{
  "arch": "pvt",
  "model": "image classifier",
  "dataset": "Sentinel-2 satellite tiles (TerraMesh)",
  "train_examples": 145000,
  "image_size": 64,
  "crop_scale_min": 0.5,
  "horizontal_flip": true,
  "color_jitter": 0.1,
  "targets": ["main land cover"],
  "num_classes": 9,
  "norm": "layernorm",
  "norm_position": "pre",
  "activation": "gelu",
  "mlp_ratio": 4,
  "head_dim": 48,
  "fused_qkv": false,
  "qk_norm": true,
  "parallel_block": false,
  "inner_norm": false,
  "drop_path": 0.1,
  "patch_size": [4, 4],
  "conv_stem": false,
  "depths": [3, 6, 6],
  "widths": [80, 160, 320],
  "mixing": "mixup",
  "label_smoothing": 0.2,
  "loss": "cross_entropy",
  "init": "lecun_normal",
  "residual_init": "scaled_by_depth",
  "optimizer": "soap",
  "beta2": 0.999,
  "lr": 0.0029,
  "beta1": 0.95,
  "shampoo_beta": 0.999,
  "eps": 1e-08,
  "precondition_frequency": 16,
  "max_precond_dim": 1024,
  "one_sided": false,
  "adamw_lr_other_params": 0.0028,
  "grad_clip": 0.5,
  "steps": 10400,
  "batch_size": 256,
  "epochs": 18.4,
  "lr_schedule": "step",
  "warmup_steps": 520,
  "weight_decay": 0.1,
  "adamw_weight_decay_other_params": 0.05
}
Rows from block 9, named by matrix and row number. Rows with one number belong to one neuron. Each number is 500 + 25 x the weight over its row's rms, rounded and kept within 0 to 999. All counts start at 0. Numbers have three digits each. After the name is the row's rms in percent of the matrix's.
# fc1: MLP up (model.blocks.9.mlp.fc1.weight, 1280x320), inputs 288-319
# fc2: MLP down (model.blocks.9.mlp.fc2.weight, 320x1280, transposed), outputs 288-319
fc1.124 093:511504468491541452518498488483464507497486479505515485487527494525525550520468517493493549497488
fc1.125 095:540482509479508541447481440501480506519511513499478552492504481496502510450493476552453524522482
fc1.126 105:496480521468503427502471538487509561489497499501537498483514513449527487509497501508506515517501
fc1.127 075:504485489493533494499457477475492500502546498494488532463500469489509525457550509452469522456512
fc1.128 057:481475512466534491532419461506483524508496479471491527454477536502538488515491502543460527523475
fc1.129 112:508438516498511520512465558496432500518474494509522545487547473504492486472512523505505464513567
fc1.130 063:560486502492519471478459500470467469542523437543502502498451500513486461485536512527517501471533
fc1.131 112:482515523506524492477482511470451491527472534531494493497529512508514491522458486485470554521463
fc1.132 094:501500477505473507504539514503501522465468491510543470507538484515491547508481497526548501523475
fc1.133 090:519475498513511490484497469519478501454468516494488485496500518551465513503468520507524539524517
fc1.134 107:549524522481508504511496528489512545497518543508530487461497500486523469470531471482490506538487
fc1.135 095:533488474495493493528491475486523521443545506500511524502496472502530485505507498471535520492495
fc1.136 111:480482521540514543509481456530502464496512499452509527472477482464463475477517505511447521509489
fc1.137 089:486518515500508488482494530457502505519497532506493479517549504520509505464504516453469468531491
fc1.138 125:505476533515508518476499514529452483517501514489481503524472498443500538474508523528502476499524
fc1.139 085:478473495529529507509529514539491491524423486520514521466482500438455507524543501492503463511504
fc1.140 072:566491517536515532509487486543533496562514463536503513503492465498508428535491502501519497485519
fc1.141 091:476502487491508512495531480505503508525488523463484514507477493505504465522504479485468485452498
fc1.142 121:470480491536485496515493496508498515497489476499498478515519499533490495495528511499487491545514
fc1.143 105:537495499478497507516528512494483501505515512537508500549520544473496543468499500475519517494503
fc1.144 077:443451495537489564499567454512546485529512470533507485507469489459521515480510512508433465461529
fc1.145 122:493493523533526493475538494546492519528468482498467499474496485492485502515539465492537500511508
fc1.146 108:475496469499502477535516481526503501495521444528510496502496466509492493532479486503473510482498
fc1.147 126:483522526488509525464454478450476491506481536507533467454474505494457502541499479478507505522514
fc1.148 056:494497504527507472515532500497586535465539496459505482543516498504506524508492488528478466504509
fc1.149 101:482506532500473478536505501477465441498470529519505505503463528483503512469493500483491473480527
fc1.150 125:449499469533484517547527433485502538456525482498505471469493529504488454536490514511493525480550
fc1.151 095:519490526510533477502488489530491495530502529507484455496482517489493515460527520521485514483525
fc1.152 095:510486502496505516509473467519456491484468456475475471474481463482506493466528513522483537466488
fc1.153 103:469489514517476539524491519498542476536513523500513494547476480488488495473480479515463484502510
fc1.154 078:500467516474508498489505514510513513523504489480461491533462487510516491478514509503494522535477
fc1.155 106:487491480516511510490469490499472504535460483500468492539516511509498512492500557514557526461541
fc1.156 104:506525504531486490523538516533477525514470502482509498498474473485506482495513460465500471512522
fc1.157 114:516548487520495482521475534454478502476413522520507484515500463503466493476499541508506516488537
fc1.158 086:465502516489479441514468483476499499456480482479487497470497477501513495529467510538511523466468
fc1.159 116:441491497467477529505432473514540502500504544500531514483501512527503505525502530510489495474493
fc1.160 069:467525534493509494498504511517500501522551501522534522507488479497459516479501497528473527516508
fc1.161 110:560537488500480480524489471483557505524489506481522498516503503457480498528516468498511529500500
fc1.162 114:463514528484488509499536489503544484488513501500496492526492464506518499498475443483444511506530
fc1.163 088:532536526507502501482506496503477473509495514530472471526480483519494462511493456512517501524465
fc1.164 113:469546505482493496464514561496504511448492499471518505500528526489492535479478549479445484510478
fc1.165 111:525447479505516492496455487515534500475452463486485507498513556552473485510502492541468501534472
fc1.166 089:474540500462462515485486479480515498494506533491531548528502483439463453560485506520539474532538
fc1.167 084:510548497491463468512491515512473469484524511530543519506496492529512489472530484478531482520473
fc1.168 046:476474485512548517473442487505482515466480504485478509512496494510445490523531527514481489460487
fc1.169 110:505517478505494499532499488507496527518541486476450451462484482514478510498533518498507526545502
fc1.170 097:525491535498508534520485504505519525477557514516506499523535473503500539504535493522456520509485
fc1.171 084:497506475493518491498503495549471443469492481564534475473481502535492413494482466530447513541540
fc1.172 115:510520490509530474478546523492460461483509537532491526482517513543444464515477526470465515537473
fc1.173 081:475476495517511462511429512466508497514509519506512513483489527494508496502535516515529500507491
fc1.174 133:526501527493525529520450515530498504457466542500482521468481512487455514514529461534521502537465
fc1.175 087:524487485515485498488510553551504500462518550495473514488489526499501530471476547553503555509473
fc1.176 113:510518487493508537541516512476521514488543469464480474431483498525534511492532482507501517532499
fc1.177 116:529510486449476514491471550507495521503465517471504517488483458460521486460489549525512518475479
fc1.178 117:545451511540470508481492469502478518554483528501506506488468475520484533529529507518470483500514
fc1.179 078:478492467505517507494526526497542530467471468466506482505503493521501539497498504539461467469498
fc1.180 113:525517495502467463512502557488490496546525534488505524496539527524464546475499484491517523524477
fc1.181 107:452516506524524510506496529512531505502496536498525513461549519438466440499471519506435464438490
fc1.182 090:487513515460469571485493533472463514457501552506526462496544493518517511509456501528508509519544
fc1.183 067:489530493491526514485501530537481479475447530527451443465520455488520488501488503524481521479489
fc1.184 094:466524455509512517520464515477490452470506470470485471482501493504483497499507497488506486518502
fc1.185 113:535514501504492537531515477467525468501521535494490484491525513499513531487452525527482438501537
fc1.186 080:532499491493479542494469527573460535502456492509508476433495498508532503461544511522547502511539
fc1.187 092:496507502499467492498513504507492505523486469481497520521515535507502490487476437525523505517466
fc1.188 075:500486518505502444486447503510509492527542493494474485474480562526488502505499485552498485492523
fc1.189 132:557500533485498519498489489514486512558524501492485518470512509474497480490487502495540523524501
fc1.190 075:454500485479517510505510501521516515511521516477459511502484549480485494487469478481490468471469
fc1.191 141:503485512485496467523486489467458478523479538522519498530526488517501513505489497419521492492537
fc1.192 070:515506504516473529466505485515534515468509546504515501481537515483511533529507510550494456466486
fc1.193 075:486459508514511530544521462496486517514525499470470513512488483482483502542538476517513495491512
fc1.194 122:474525491489462517506516471526439474540484455513521523497451488490476477462486479479500488465465
fc1.195 098:507477493474510546514474542498512475501473481513514487447484506470498501512563513511491495482525
fc1.196 094:531524515528487514538459509483517516517524468511448490518497510457524542497506487531483494514431
fc1.197 096:504538502523467504475525510457566494492475522508492455443465506524549461534517513496494522519564
fc1.198 105:526485440512517500494510525465467497492480538507488488501525505517505545496509517496552476524504
fc1.199 107:521501489515483531525463485486554444496495501487510459542465524548512481509493490527474473471552
fc1.200 116:506486496509540487499516499474521457457431488519527475527516484521513459517444513521543486469510
fc1.201 082:494474540501524455496501520530486544534506493513505557484489540507517557539528519476541505490496
fc1.202 077:510497478468501521504479497505478485502484512489498496523509489452513542464480528502480510496517
fc1.203 097:527498509494473491489475510515498513469482507508476553540540499484529508504503514465476523494463
fc1.204 121:524466507479473478507543509511505495496474477545556480546482492521557539496469507507511510498547
fc1.205 106:502563504529501503511500502542543480428491502524518494507469472524521442505487529517494491469503
fc1.206 112:483509524527464477521489493493559482529468510479487473524506536466503504538491538539504466474526
fc1.207 107:506506493469517486520502483465481539548523491459458490519555529533507494533494490493510475508500
fc1.208 059:477517500501512491477508512525545510466519507506463528499506541494536492528507492527493531469515
fc1.209 090:483503500531528511507494479508528522520521531523482516512488513531527490497500488479540497485462
fc1.210 091:478488474511508476451533496466504523497483489460510489474465533508504514500525527459486513522524
fc1.211 109:523472477493532509521516479536473500519475522476487514469487529529492481511532514463484483506532
fc1.212 052:474512528467485522536494492485483530491477508507512522476484536481503447496478536505483473519524
fc1.213 114:485486502503475497552530470494434472487496497491511515515486534549490493504497499525474511549522
fc1.214 123:513503499530515508461502518526467521496529540497505509507525506480478480503530503491452499470495
fc1.215 098:509468484500469526509488453457475510465517477504465521536548497515472469471489479482490515486483
fc1.216 120:501508490501483471526542469494527491491513501524495464531486491468530526503531500496491494480492
fc1.217 083:512488526451514551492502495470530494509493517498516492517525525554534517494420458484529518487512
fc1.218 082:525491492538530547477440542489549481496501552491558442534505521471507491507486493491512507530509
fc1.219 093:465492518492504478529538499444471478470502494538527477454509557511525508545475487508508484504500
fc1.220 071:494479507465522483484495501520501510529531530479521537500504513451494546521498525475529490449524
fc1.221 087:481507513518467477523540430467490499489500478523531511474531491538482516456527479481554457479471
fc1.222 109:483515508512471435498491480486505528528520482475515471472487499503491502526495481531538508488471
fc1.223 105:556496501482468546481477484484431504486476534509505480475499481518513485505501515510551551467508
fc1.224 116:475547480460497478489470490465476466464475484479456496500513509483473447511480534493491535516518
fc1.225 105:478489532514484474483537485485514483519545477493504530531512495522501494482508525490540512553538
fc1.226 111:527498484494509491532523514497530526474535488468476522522516512480530465512522531507517517495505
fc1.227 098:520506515535546482489480534462525493514451503510469494537518495528494483487542486442529519496458
fc1.228 107:519512465451500502512500457513491567523518517512530472518505479466537501529464505485506506488478
fc1.229 102:509492534492454479543546512445530533493502509486519505474492478488498539469522482520535488486506
fc1.230 086:513515482471478503522482498533475486502485500496521509495425492490518520517533510495504486542497
fc1.231 058:532500476464514533475445502515458502516494480483494542450570487500489508501520497478485553509516
fc1.232 103:508567521483483517474483549487507519463486502524485550505510475498446554478518519460530567532522
fc1.233 067:496514473487547500521505531512469519524483477501513551497514518516476538522512506482512516519524
fc1.234 108:512516478501487486515473502512513511484499516507479500515485478480512470537507504532557505516478
fc1.235 094:483522491493504492523491449537456497492509482502531511452488512482500492463569483488531496496505
fc1.236 101:506480503524523537460508516523549469447518505520487525476517451486477491484534527515482518510509
fc1.237 099:493484502462452492496492425505496480491512498430494516548453513482493518493487477503531505524540
fc1.238 130:493539510481470483513534530491498529491500515495497463523493523481479479486462492558517492481494
fc1.239 118:459472475521495473539508506506492471505519537486479467545510482515515537491493519511524488517490
fc1.240 117:485495450519545455505478468552538487518509447539482473495506465517517468498523518505516539520519
fc1.241 053:531464505498494500471547525452494492504522481467472472507503543507479513500513498529455548530522
fc1.242 106:469506490519500482500480533551471500478512499480507525473473484537497553490475515526479462487553
fc1.243 128:516506490456477474485530508452479457481485541549462460533489479460497462495464546499463441491526
fc1.244 083:542529522512510498483522501461477490524519454523479464510475526482439498516470506496502514518466
fc1.245 096:474472526473511534494494475450530486480526469458531493472495499503507489519520481484528530482525
fc1.246 105:493544519517508512476519518497566485489529468498517527486445465459486538511530549498538498474504
fc1.247 107:495537487522528480510492520508519486536491495551494431464549451521508517500518526470512527515485
fc1.248 086:528505476467505490493524517499532483487512482503440503495493514482461531538488453504475506454489
fc1.249 070:437471486508468547447497494549522536499524560505514497489484506503497518511481496499475490477477
fc1.250 099:510514503475483533483508503512443494509513517490525490467469502481477459502522491518505522541501
fc1.251 103:519479543477482525497497547422482446477524503501486505491534494527458442524511499510454569525482
fc1.252 092:503509510485470519464505491444546504543514473503516515526471487510503442524484484491487504483521
fc1.253 077:477480477487485484500497495476485475520495480490482494489502513533555466529491481522467474414543
fc1.254 092:458481474493479498487570524544528503487496448484456491509488489463499464516478476497486505504463
fc1.255 096:505520486473567522515517487489494473463463500510506521466446453486490523477499489448502522512517
fc1.256 090:472488513505507461441519505540557509523526498516499478542517506474540520495494530518513488524487
fc1.257 046:499494484495528458541496435495549500497480522481537480458510528514481444510482496466542489498507
fc1.258 118:487543540504512468471503489474453490480510489490501550474499496494507490535492557468519548525510
fc1.259 097:495464541480520511491508458483480485545521461489542493438457502500509457507517465469490504486533
fc1.260 115:524466562509548479498514467465521526486513533465508484473529539506499488541533496510505510527497
fc1.261 104:525500554491509536486476513489514512508506518480529498473506526547460498491479512494480500474498
fc1.262 124:505492476515486498578518518495514488490572505485506534544487527458521530498503523524504483535508
fc1.263 114:510482490509500526483453462450502542522522501462488498495509484531491449525537476473473489514511
fc1.264 067:530451492483513459522492449515516505481448546489491480486557512524497523528485497485478496532477
fc1.265 077:497506513521490493547461470474510486480477448500459531474494528495529493497543522473526489480483
fc1.266 098:500534538493481467544569473459494485499521493491531501479497487504498454491484503493481491545512
fc1.267 107:510486456543540478543502511496511488495561490453456519491517453536519514487488525477512519488496
fc1.268 115:478489513499477500481490495518492502526496497476458494506551564472526520506511527481529482527482
fc1.269 108:489517480500513531455501505541501526525512471519496520507561503527522487498483458461452483528517
fc1.270 108:502459465496515466528472487471510475454505517533509492477547472475472544482494467501482451449520
fc1.271 072:480495479548503491488494508537480514497488515410517506481502534461470520464534503460497505520480
fc1.272 055:530493517493489506518519505509491506508509515490474486482533504511515517489534538516497493520517
fc1.273 052:534448507463521519476484492497496501533460500494488478453525496489491479479491454506494505440511
fc1.274 114:523503472485495500461540504515487502540501514516517520487480528523518495477466458541445508501489
fc1.275 107:513513534504498501437507511532501493490481518509506475497578509535510487525516496493469542547501
fc1.276 060:516502494507496467461475505489479497522543495516485523508521495510503488494472496452448523508490
fc1.277 117:543496498507509483488471506469481470535471524491461482480524490507469474463531482494525524540465
fc1.278 104:463469523512526523495460486477504489491499522553496510484513514490491461513494467469527494472457
fc1.279 100:555461529453493560469490509489534492498460533488521470509496501471499478507504451498483514513509
fc1.280 080:451537520513546532473481467497498494473504493470493510497490489485476508532501523503499487487494
fc1.281 106:537497514488457479495521442488481492479518519514515480523481510525501510546468518480499517522486
fc1.282 100:496470499456485520506517523499459416479496548502517516486547494495524523501493475484492492478508
fc1.283 085:509535532511502469492459525505473464527489504534519505533533525510520513494501508477439510501500
fc1.284 106:550521545481510474505487482480532489539481529454518520491531503480513484456457422503477478485544
fc1.285 109:490487479553544484484487490512507461501485526490473489484504510486514492484477515517490543495509
fc1.286 100:507506431515497537520500477496443512507565472479521475481526501494524508501491483516532494518539
fc1.287 110:450548460510492483495501543519515499519465477519501460473487527519498529472530500479487521515490
fc1.288 042:523484489540508537468491488483512509547472492514486492556534498500471485501510502482509492492475
fc2.124 088:467495534484460529529499485532517480487508524498504521531531488521512454499516513509496467507484
fc2.125 073:474493501471468513470536510454490503487482488485519495510518487497523503534505478488518476495489
fc2.126 142:514501460528486540490556466512477461508504483515508479506441524545481514520539487495493487479508
fc2.127 066:500479474502507458482518544467530523498496490479516499544481523484507483487499505503484484532498
fc2.128 046:510475499485510480474533500503490531486478529512457534495549484478510479505502493495537523483472
fc2.129 107:489500505484486556509489501536467492512473456507534517527487470491464474465499517508523546504478
fc2.130 047:493538544501448562500542501490513519474469494484506493517509481511510508483529474498500493501532
fc2.131 106:487499530466433528494534466537519487501507456485536486560500515533536495473514519477478467445517
fc2.132 086:535477477487474487522529459544449483502474534509483551500493535529501481497503545487510516499491
fc2.133 091:501503503538522500488462540469458500486485539510486507496518517499506475523472481503509530470517
fc2.134 129:482484493505526482547480535524517539493487500490480512518487487511470507559509535498510449552487
fc2.135 087:549485530465511464541488474528492513502552516485504497518505511490542471527478470493481486460538
fc2.136 110:509491502545538512502496494465502534490513462501531542499525513512492518506504506461498468539503
fc2.137 076:481537540458497482462481449445487497499534523485518508502531545516445533511498527473503526511503
fc2.138 121:524508571494510487499500431486460494481492470497514489464485487480522501521533499480505508485525
fc2.139 079:556508536476519524519510475496508491490523508526489502539479558523516496485511469553501511508474
fc2.140 063:503519485471494486479518486504508471488532498508472473464421537492519541488506522494482538496505
fc2.141 097:517493477485506516493487502472512504493495511490513463494485531513472552510470485529498447493502
fc2.142 127:529502506517479521501504495494438468492505483502483516506524460506480534438483515472519484470481
fc2.143 094:501548497488499513500524478523488494522511484503500492484528481490498491508500470508466435506510
fc2.144 079:499500460509444468522485468480508481445503499520454496498507524494494496524493513513537530455461
fc2.145 135:522516467512506537482483543519459522469516485493513515484501490496517513505484552553473465544504
fc2.146 106:486504508492487479508512483477513493459504471494509520490501474454501504505477488480526485502480
fc2.147 126:510485489490494495503499463513472496469485497501525486478517504508488526481493468474482480500490
fc2.148 056:503491483485504497508496500552509513498492510507510486536503541505505510514488496498521504494480
fc2.149 104:493510480487514487498498486474495544495511548521522521492517511486469510517514486499491484490511
fc2.150 135:483491491517473476490453511500472497504511474481545465478524483507532508520488512511527520522511
fc2.151 090:512438529509500512511495518483511495490479504498537469488523480498558501510497501518498465531517
fc2.152 093:453469479512516460504501497494534509491536539449472463481562502518518503510514458504478497519471
fc2.153 096:527492510534521514474470492493506519460522454510492542517502522512485446533520539522472530530530
fc2.154 078:491475544513520486503500502511482485510476502471480509518481523478534499492467506512460529530487
fc2.155 126:486456502515503487538496532482498515492528454522511514517511485519493478539513516499548504493490
fc2.156 107:506518533531506464537517506529497444533499503486505509518515494498510462502524518476472517491485
fc2.157 106:505478489454515501507518496500480493496497486499491508483497476461503527513495488499518516478464
fc2.158 076:506482498482498462520537517550462494506493455532514476521478502495538512487476477487495490477505
fc2.159 106:474489539482499486475529498502471492497499521523523521519492471476519509526519493504502482523513
fc2.160 050:483523516511509486494505467517462498543504498491544525505517522521483470502523529503502475504534
fc2.161 108:539503523512491486493488481485485477519478480474528530495508501498481494500508487500507479495486
fc2.162 120:480503512487524476537503519511508481502489469485480528515484502516520485471503505514510498511498
fc2.163 064:495480513516510451511466528489498508524498538489482540481510557509554496512484509529460497476482
fc2.164 157:504518489525493514537505485459543513500488520485490534491472516488503453483509505499495510517520
fc2.165 106:499528483516463473474505490485509516483503517502511489481536476508488506516482503471461477508486
fc2.166 083:495495483480518493521503503537504451478487511503500503507493503498546455502538512460524522495477
fc2.167 100:498497494458528504471481519491496468497470552494524488462508507473468494523525504471480558502517
fc2.168 038:485521459543511512495522518534508515451486514515514528519513444490515543496511510508495528489503
fc2.169 127:510495475515503493498507487505477524465518462474499490509472492495504541504480496495529454476472
fc2.170 097:493470477533532507495530498515540477503499477495504525518505482505532448477500474457464520499512
fc2.171 085:523495547524507481489533504491479490447510494520520534512510525456481538541511515494503498500479
fc2.172 109:550504511489520474523491478536506497494528513495483525499484488509501512450481486491503499515436
fc2.173 088:497507497476478513530494493477504524493491552541480504516532463495485511539503497467532476458496
fc2.174 143:503481495488484469521501482514472468444499495493509498488502520516503481513478497505522518458485
fc2.175 091:508492483479476511465503492470492519499515472484486494513545487497499507520490496521469512508512
fc2.176 120:497507484521503512529503516522456488470528439484538475518506508503496531502453513488521464504465
fc2.177 106:505494480487473540463515507457465498488489516474485496450508481483485509493516456499537500470494
fc2.178 098:474475551511500427515495527518530514515589508512515495480494536504506494492468527497493500530495
fc2.179 073:509484497495482512480514502502482528484508522482488513483503502500497508539489484482523523486516
fc2.180 102:507518542481498501500499440483484527494504433529495521520496514515483478504525514436497498428508
fc2.181 109:504520481518477502492518484510487483505517477502509491517501475512486498522510480478485506469549
fc2.182 088:467508454508545486475505506477459474514463495493487519522483527496542463493514496559527506538537
fc2.183 069:500500495512515523475511507456459518516518504507509497482540462483496536516476531520502492485487
fc2.184 112:506497522483547514519489479513539492507495506503503489512509502523498477483504501448468482487524
fc2.185 100:491513516539498502520460569489493492492491484491518499532547502507526496460490479507478491472508
fc2.186 080:496503498486467480476490508431480480508465464538520511500480506495535514504499488473486469498512
fc2.187 096:529474546504518498473495492484515495509529547516519509521509502476470471510503478500519502485477
fc2.188 079:470503467522476544515514492556544499486453493504493522533510485510504510491498519464507498503471
fc2.189 120:523508479522453515526510508524451531523506502490525529467573483511527526451520486491497482531477
fc2.190 067:566543515486476497497510469528481521505543494505489508508499489480487480471529492518493491548497
fc2.191 132:514510468470508555507460506522518499453496512489487516476525497513502519503494495509482508497485
fc2.192 059:494476500492504483472505512501498493478512516528534496471517463505461526524519538461503519518491
fc2.193 071:533545474493462491490486498509496477519524438498548529485543522502510520529482499504495508556462
fc2.194 127:500503523512503507504516492498517498501530488478490489488505511494511494525493494492480507492493
fc2.195 096:533507505493506515462526492503505526481509494524509526501489451502482504522458518510530511506471
fc2.196 086:531494528511536477490466499466515517521479546531491472501479489531481530504491484478498456502491
fc2.197 092:488497506493512456518488514521459492482496476523477510522497524523497528489521535477541479483497
fc2.198 117:495522541484493501519468487518493532507514481521502475548495485489510482478492539478507477520529
fc2.199 099:452519514473476496462520458488481474494455494534502503523453490451463545498512477480533499464507
fc2.200 116:476483494475515468495497522500484500487470486502508487481522492487513462472516515532529494518527
fc2.201 078:492482475482525446496475538507541522461489496521527504507512447470524479449515487490515512531491
fc2.202 066:489513502500487489537501491456500519470487490497498478492509485523491523519510484547526474475458
fc2.203 082:487527507512494479498502495481517517517486432515528538489523542499496493497503503534508484481474
fc2.204 122:504487485490509495467521509535457508508522518514496517493483510500495478511487483523481515515466
fc2.205 094:486487513471456538533519536462459522522488495476542505520507481539469525512506520480499507492534
fc2.206 129:495479490518571532483500517464504536470524542459506529484492486513488485526507500524516520540534
fc2.207 112:509463451524537527498493518491503509523542507505483510512505512478499504528529502521499488482522
fc2.208 056:498472513522498491532499494466537500486505512477490555541486469501530494466491518490496455502511
fc2.209 088:460520479519483480489514500502496505530499517535520537539515483485475511529465480486530506452481
fc2.210 091:481499502498471519531482502546490494484529479510500551518544453485478447475519491521505502474503
fc2.211 091:536517508490467527505454443464470504510515528520569483476520542552472482455487522513449525514504
fc2.212 034:510512495476511502503464468492465503483519503520519456491530469507490466515504492527519467481503
fc2.213 131:500511466491496500511497519500499516500490483487489496480526493494470515507539495488517480473516
fc2.214 121:495503501462491506499490490488485519484483526503513470521502503513498520489485478510506453518520
fc2.215 096:543494511442490459499487457468461450452533515509515498511513504513523517523489543516487508496471
fc2.216 122:503498484525512453490540466483452494516507490535482512469504512479519472523508498545501501484481
fc2.217 076:521472498507531491527517481498486511481474541536500495484484527486523494521515509536505475548479
fc2.218 077:521476489467501520511543521503508520446474508473478524527466512480501551501485466468489506495462
fc2.219 083:486517501485501497514505484517505519527518500506521483496492505543463521508499525481433467527498
fc2.220 058:517459471501477508456527496492518463498522500518489491489454540454521544494482489486543551554520
fc2.221 089:512441551458496578519488486490502506517509486491523498501513506522470488497517486528519503475470
fc2.222 107:482537507476498491526536532498458514532504461499502508504496475505478485467493480503482509506549
fc2.223 103:483552516513493531496484486449443512514477519514535464500530517493480514538490448505540458505510
fc2.224 132:493495512494531481485510513499486485457461513482486487489517529520563482506482505497474481528477
fc2.225 114:512457505516513487522524504522546527532480498498490506486478517512468442510523510460485445514470
fc2.226 112:507515508472483501550476491512531490526516487454497497510492517552485500485436513517522478525500
fc2.227 106:476527487523469492523520485508493484481489487497493524526506466519492469473470484481512517516490
fc2.228 125:474482517486505481494554503494529545500491474497502510502485507513501487519483517519534529512494
fc2.229 108:500479511493523488456483498498451510516530486456445529528567475509509555492493530487487499474502
fc2.230 085:518487506519567494492495526528434494477454536538493521521465471505480465504482504471483478482515
fc2.231 050:465516492508523528495518492472564490452497504517490513515487477528494489483502483450539536510461
fc2.232 100:520495502493463528531479494495548494505492503490487496490496488502487508473519468493470467502506
fc2.233 068:484508523512468506533491470514517492518504547486504482534523521512475515448525473504493455466572
fc2.234 104:471509490485502490525512475511483494504494522507509514489520509505484488489496467486482497504504
fc2.235 102:502483555507488491520534500505493477499488505505498492484497497524493512531493474525458478522490
fc2.236 096:534470478492508525442522501507535478498566510474519468480539512498541547465514476557484497491490
fc2.237 085:512491491518513453501473497500506505508458524524517481473536510510511462474516508487486526507502
fc2.238 129:481546477505482506524513548473491495475507520507503504522498488503492433508500547480472497517533
fc2.239 114:515546491520478472483492494495492465484463554514507474518516472496499497501501496482488473474529
fc2.240 102:509513517496494489490486489446492508493502507489518514492533463488487493515496484484507483468492
fc2.241 038:480496495490487488512507519447505473507501481486502482535502542478495500502467442517509481549550
fc2.242 116:529510525543472545489516513485491538512554466531531533486504507458475488488491466516501536502518
fc2.243 120:514468490492525457451525504462474513485483528483504500485514486495465506503488524511504465463478
fc2.244 105:502512513517496509545501491540502521499447510495484504489449459497482535498486478463507481508485
fc2.245 097:480489517460479507488515457511504516491465521531502505500484504461453484490496462505522464511477
fc2.246 108:495514506481481506501475473494500491494536492464532501537518497510483477467489497485497505532466
fc2.247 095:499533507479486482481503501537579529544459471520512499523490489506500454506519516498547504542476
fc2.248 089:461468499481500477539528547474473512487494470491518503513503509491493498526501497502486519498473
fc2.249 065:497524513524530516479500522509486509485510461472542519487519510534471521522469483450500495485526
fc2.250 092:505511473490514475471490471502522534517474535509519493483530496550471489527541473478481467468495
fc2.251 115:458519486510469462498508527496480482509498518531499482536565474486484481503520502484532512492509
fc2.252 083:499491456497474492466510501488482467525486505500514503495483494520518517524473491477476497473505
fc2.253 064:507492501503455518549494533495488493469518507467519531526506533474493484511486519505510513505507
fc2.254 139:503499513500505510507509503507506494488502489500504503511496512502499504493492497490499516506499
fc2.255 080:492520499515479490510505495582465499517485516535522525505526516549487486448515483491486524507510
fc2.256 099:497511546517489499498487541507462550497521502449511507513476506533462501496484520461477482504473
fc2.257 040:491469464496494469493529504555501509497500486472468496489531501508536551501491456504501502502533
fc2.258 119:516469502508499515484497495470484495520533501526511486487513478486479493518507465513525494504503
fc2.259 092:515505515465473501510502526541526475451504434491505508478517484510477526534509483535503477486489
fc2.260 127:509507508513507526527509496515461493485512493469509478498497515488534508471500516524505503547509
fc2.261 105:474499509506480511501503487491487493477498468478506495466499518508489485507483482500501498498497
fc2.262 128:502503516514504473482484490474487512493518526503504517466525517478501493485508476554494494514485
fc2.263 102:511468507514444488471546532493524512500473478482499525470493523496510519497509494479477494489501
fc2.264 057:480522500468495507484506507455478517477490487516497500499513499522495486457492515461549500535523
fc2.265 070:494503492501533459517507522499486519469478471490500491510461513482540484506521494496543542512502
fc2.266 107:495515484501509493492513521511531548507461491496458468528470493530493502552550480455481454481445
fc2.267 100:520521535466484457477487512455480487492510471445544524502524568513543497512486506521487499487497
fc2.268 107:518524501480503520494488481525491482503503517514487491475514547527488517509498522502536515532505
fc2.269 104:498476524535510525508500482506517474509490495486473532501479517484501506504481502473501505475461
fc2.270 109:499536465509471492498494471476431503492499523462517468479568506522462482500505466531476482482563
fc2.271 067:523498521470481471504541512534509476540495474509535502464477505485495504476490513520511463505504
fc2.272 050:514507476503447526490490449507478467501517483462496490498561511496464525498487506528483511504458
fc2.273 039:507557483477486522510480475541482485455489473487474509521497525472508478490510535500491464519498
fc2.274 113:495509535515485446525472505490474462488498469493538523554476515504482460509502499503515471550510
fc2.275 094:497524530475463515492510483467477532508519498481542474490494546508521504492470488478534504518474
fc2.276 049:473484513494475496495517490520509512497531481544500548483495500501476490516499535542507491460478
fc2.277 113:516500525480484461497508550537501534498480510484510508418496527483483492521500520466511493478432
fc2.278 111:474472502501518478476474474476539471509474486513552516448488507510485500485521446490500513500510
fc2.279 101:498519471482575536448526496453459471496535510524467528516515496483515482494479449475514568514508
fc2.280 100:473488553528500499489526454482506527489482497491473526485484490520516478513505492499467478506505
fc2.281 123:481493488513503471492556510488544532498477487479503479495472472492516497520501486513509490453511
fc2.282 095:493497468519495530461527503502453477507495499491494513521456432459505537512474453520487538477531
fc2.283 110:495504519507466462481529488485506476481475472523531484533491521544513479491509497489458455446506
fc2.284 099:496484484492515520436538497462493497478523500510487511527494502495512491507492491511516524506497
fc2.285 102:483462546476503488494460533517496530521473515473489486495540487491511494506547487507504501506500
fc2.286 095:484457502497474479481485504517480532484501475497501506435497462503518490540509490487513502496478
fc2.287 106:490498523513466520482475501494491492465448515467516514497518515500509492513497510501471487490520
fc2.288 036:485538500507477482517461461495449504513488473470540501487491511521550551468503491493532463506497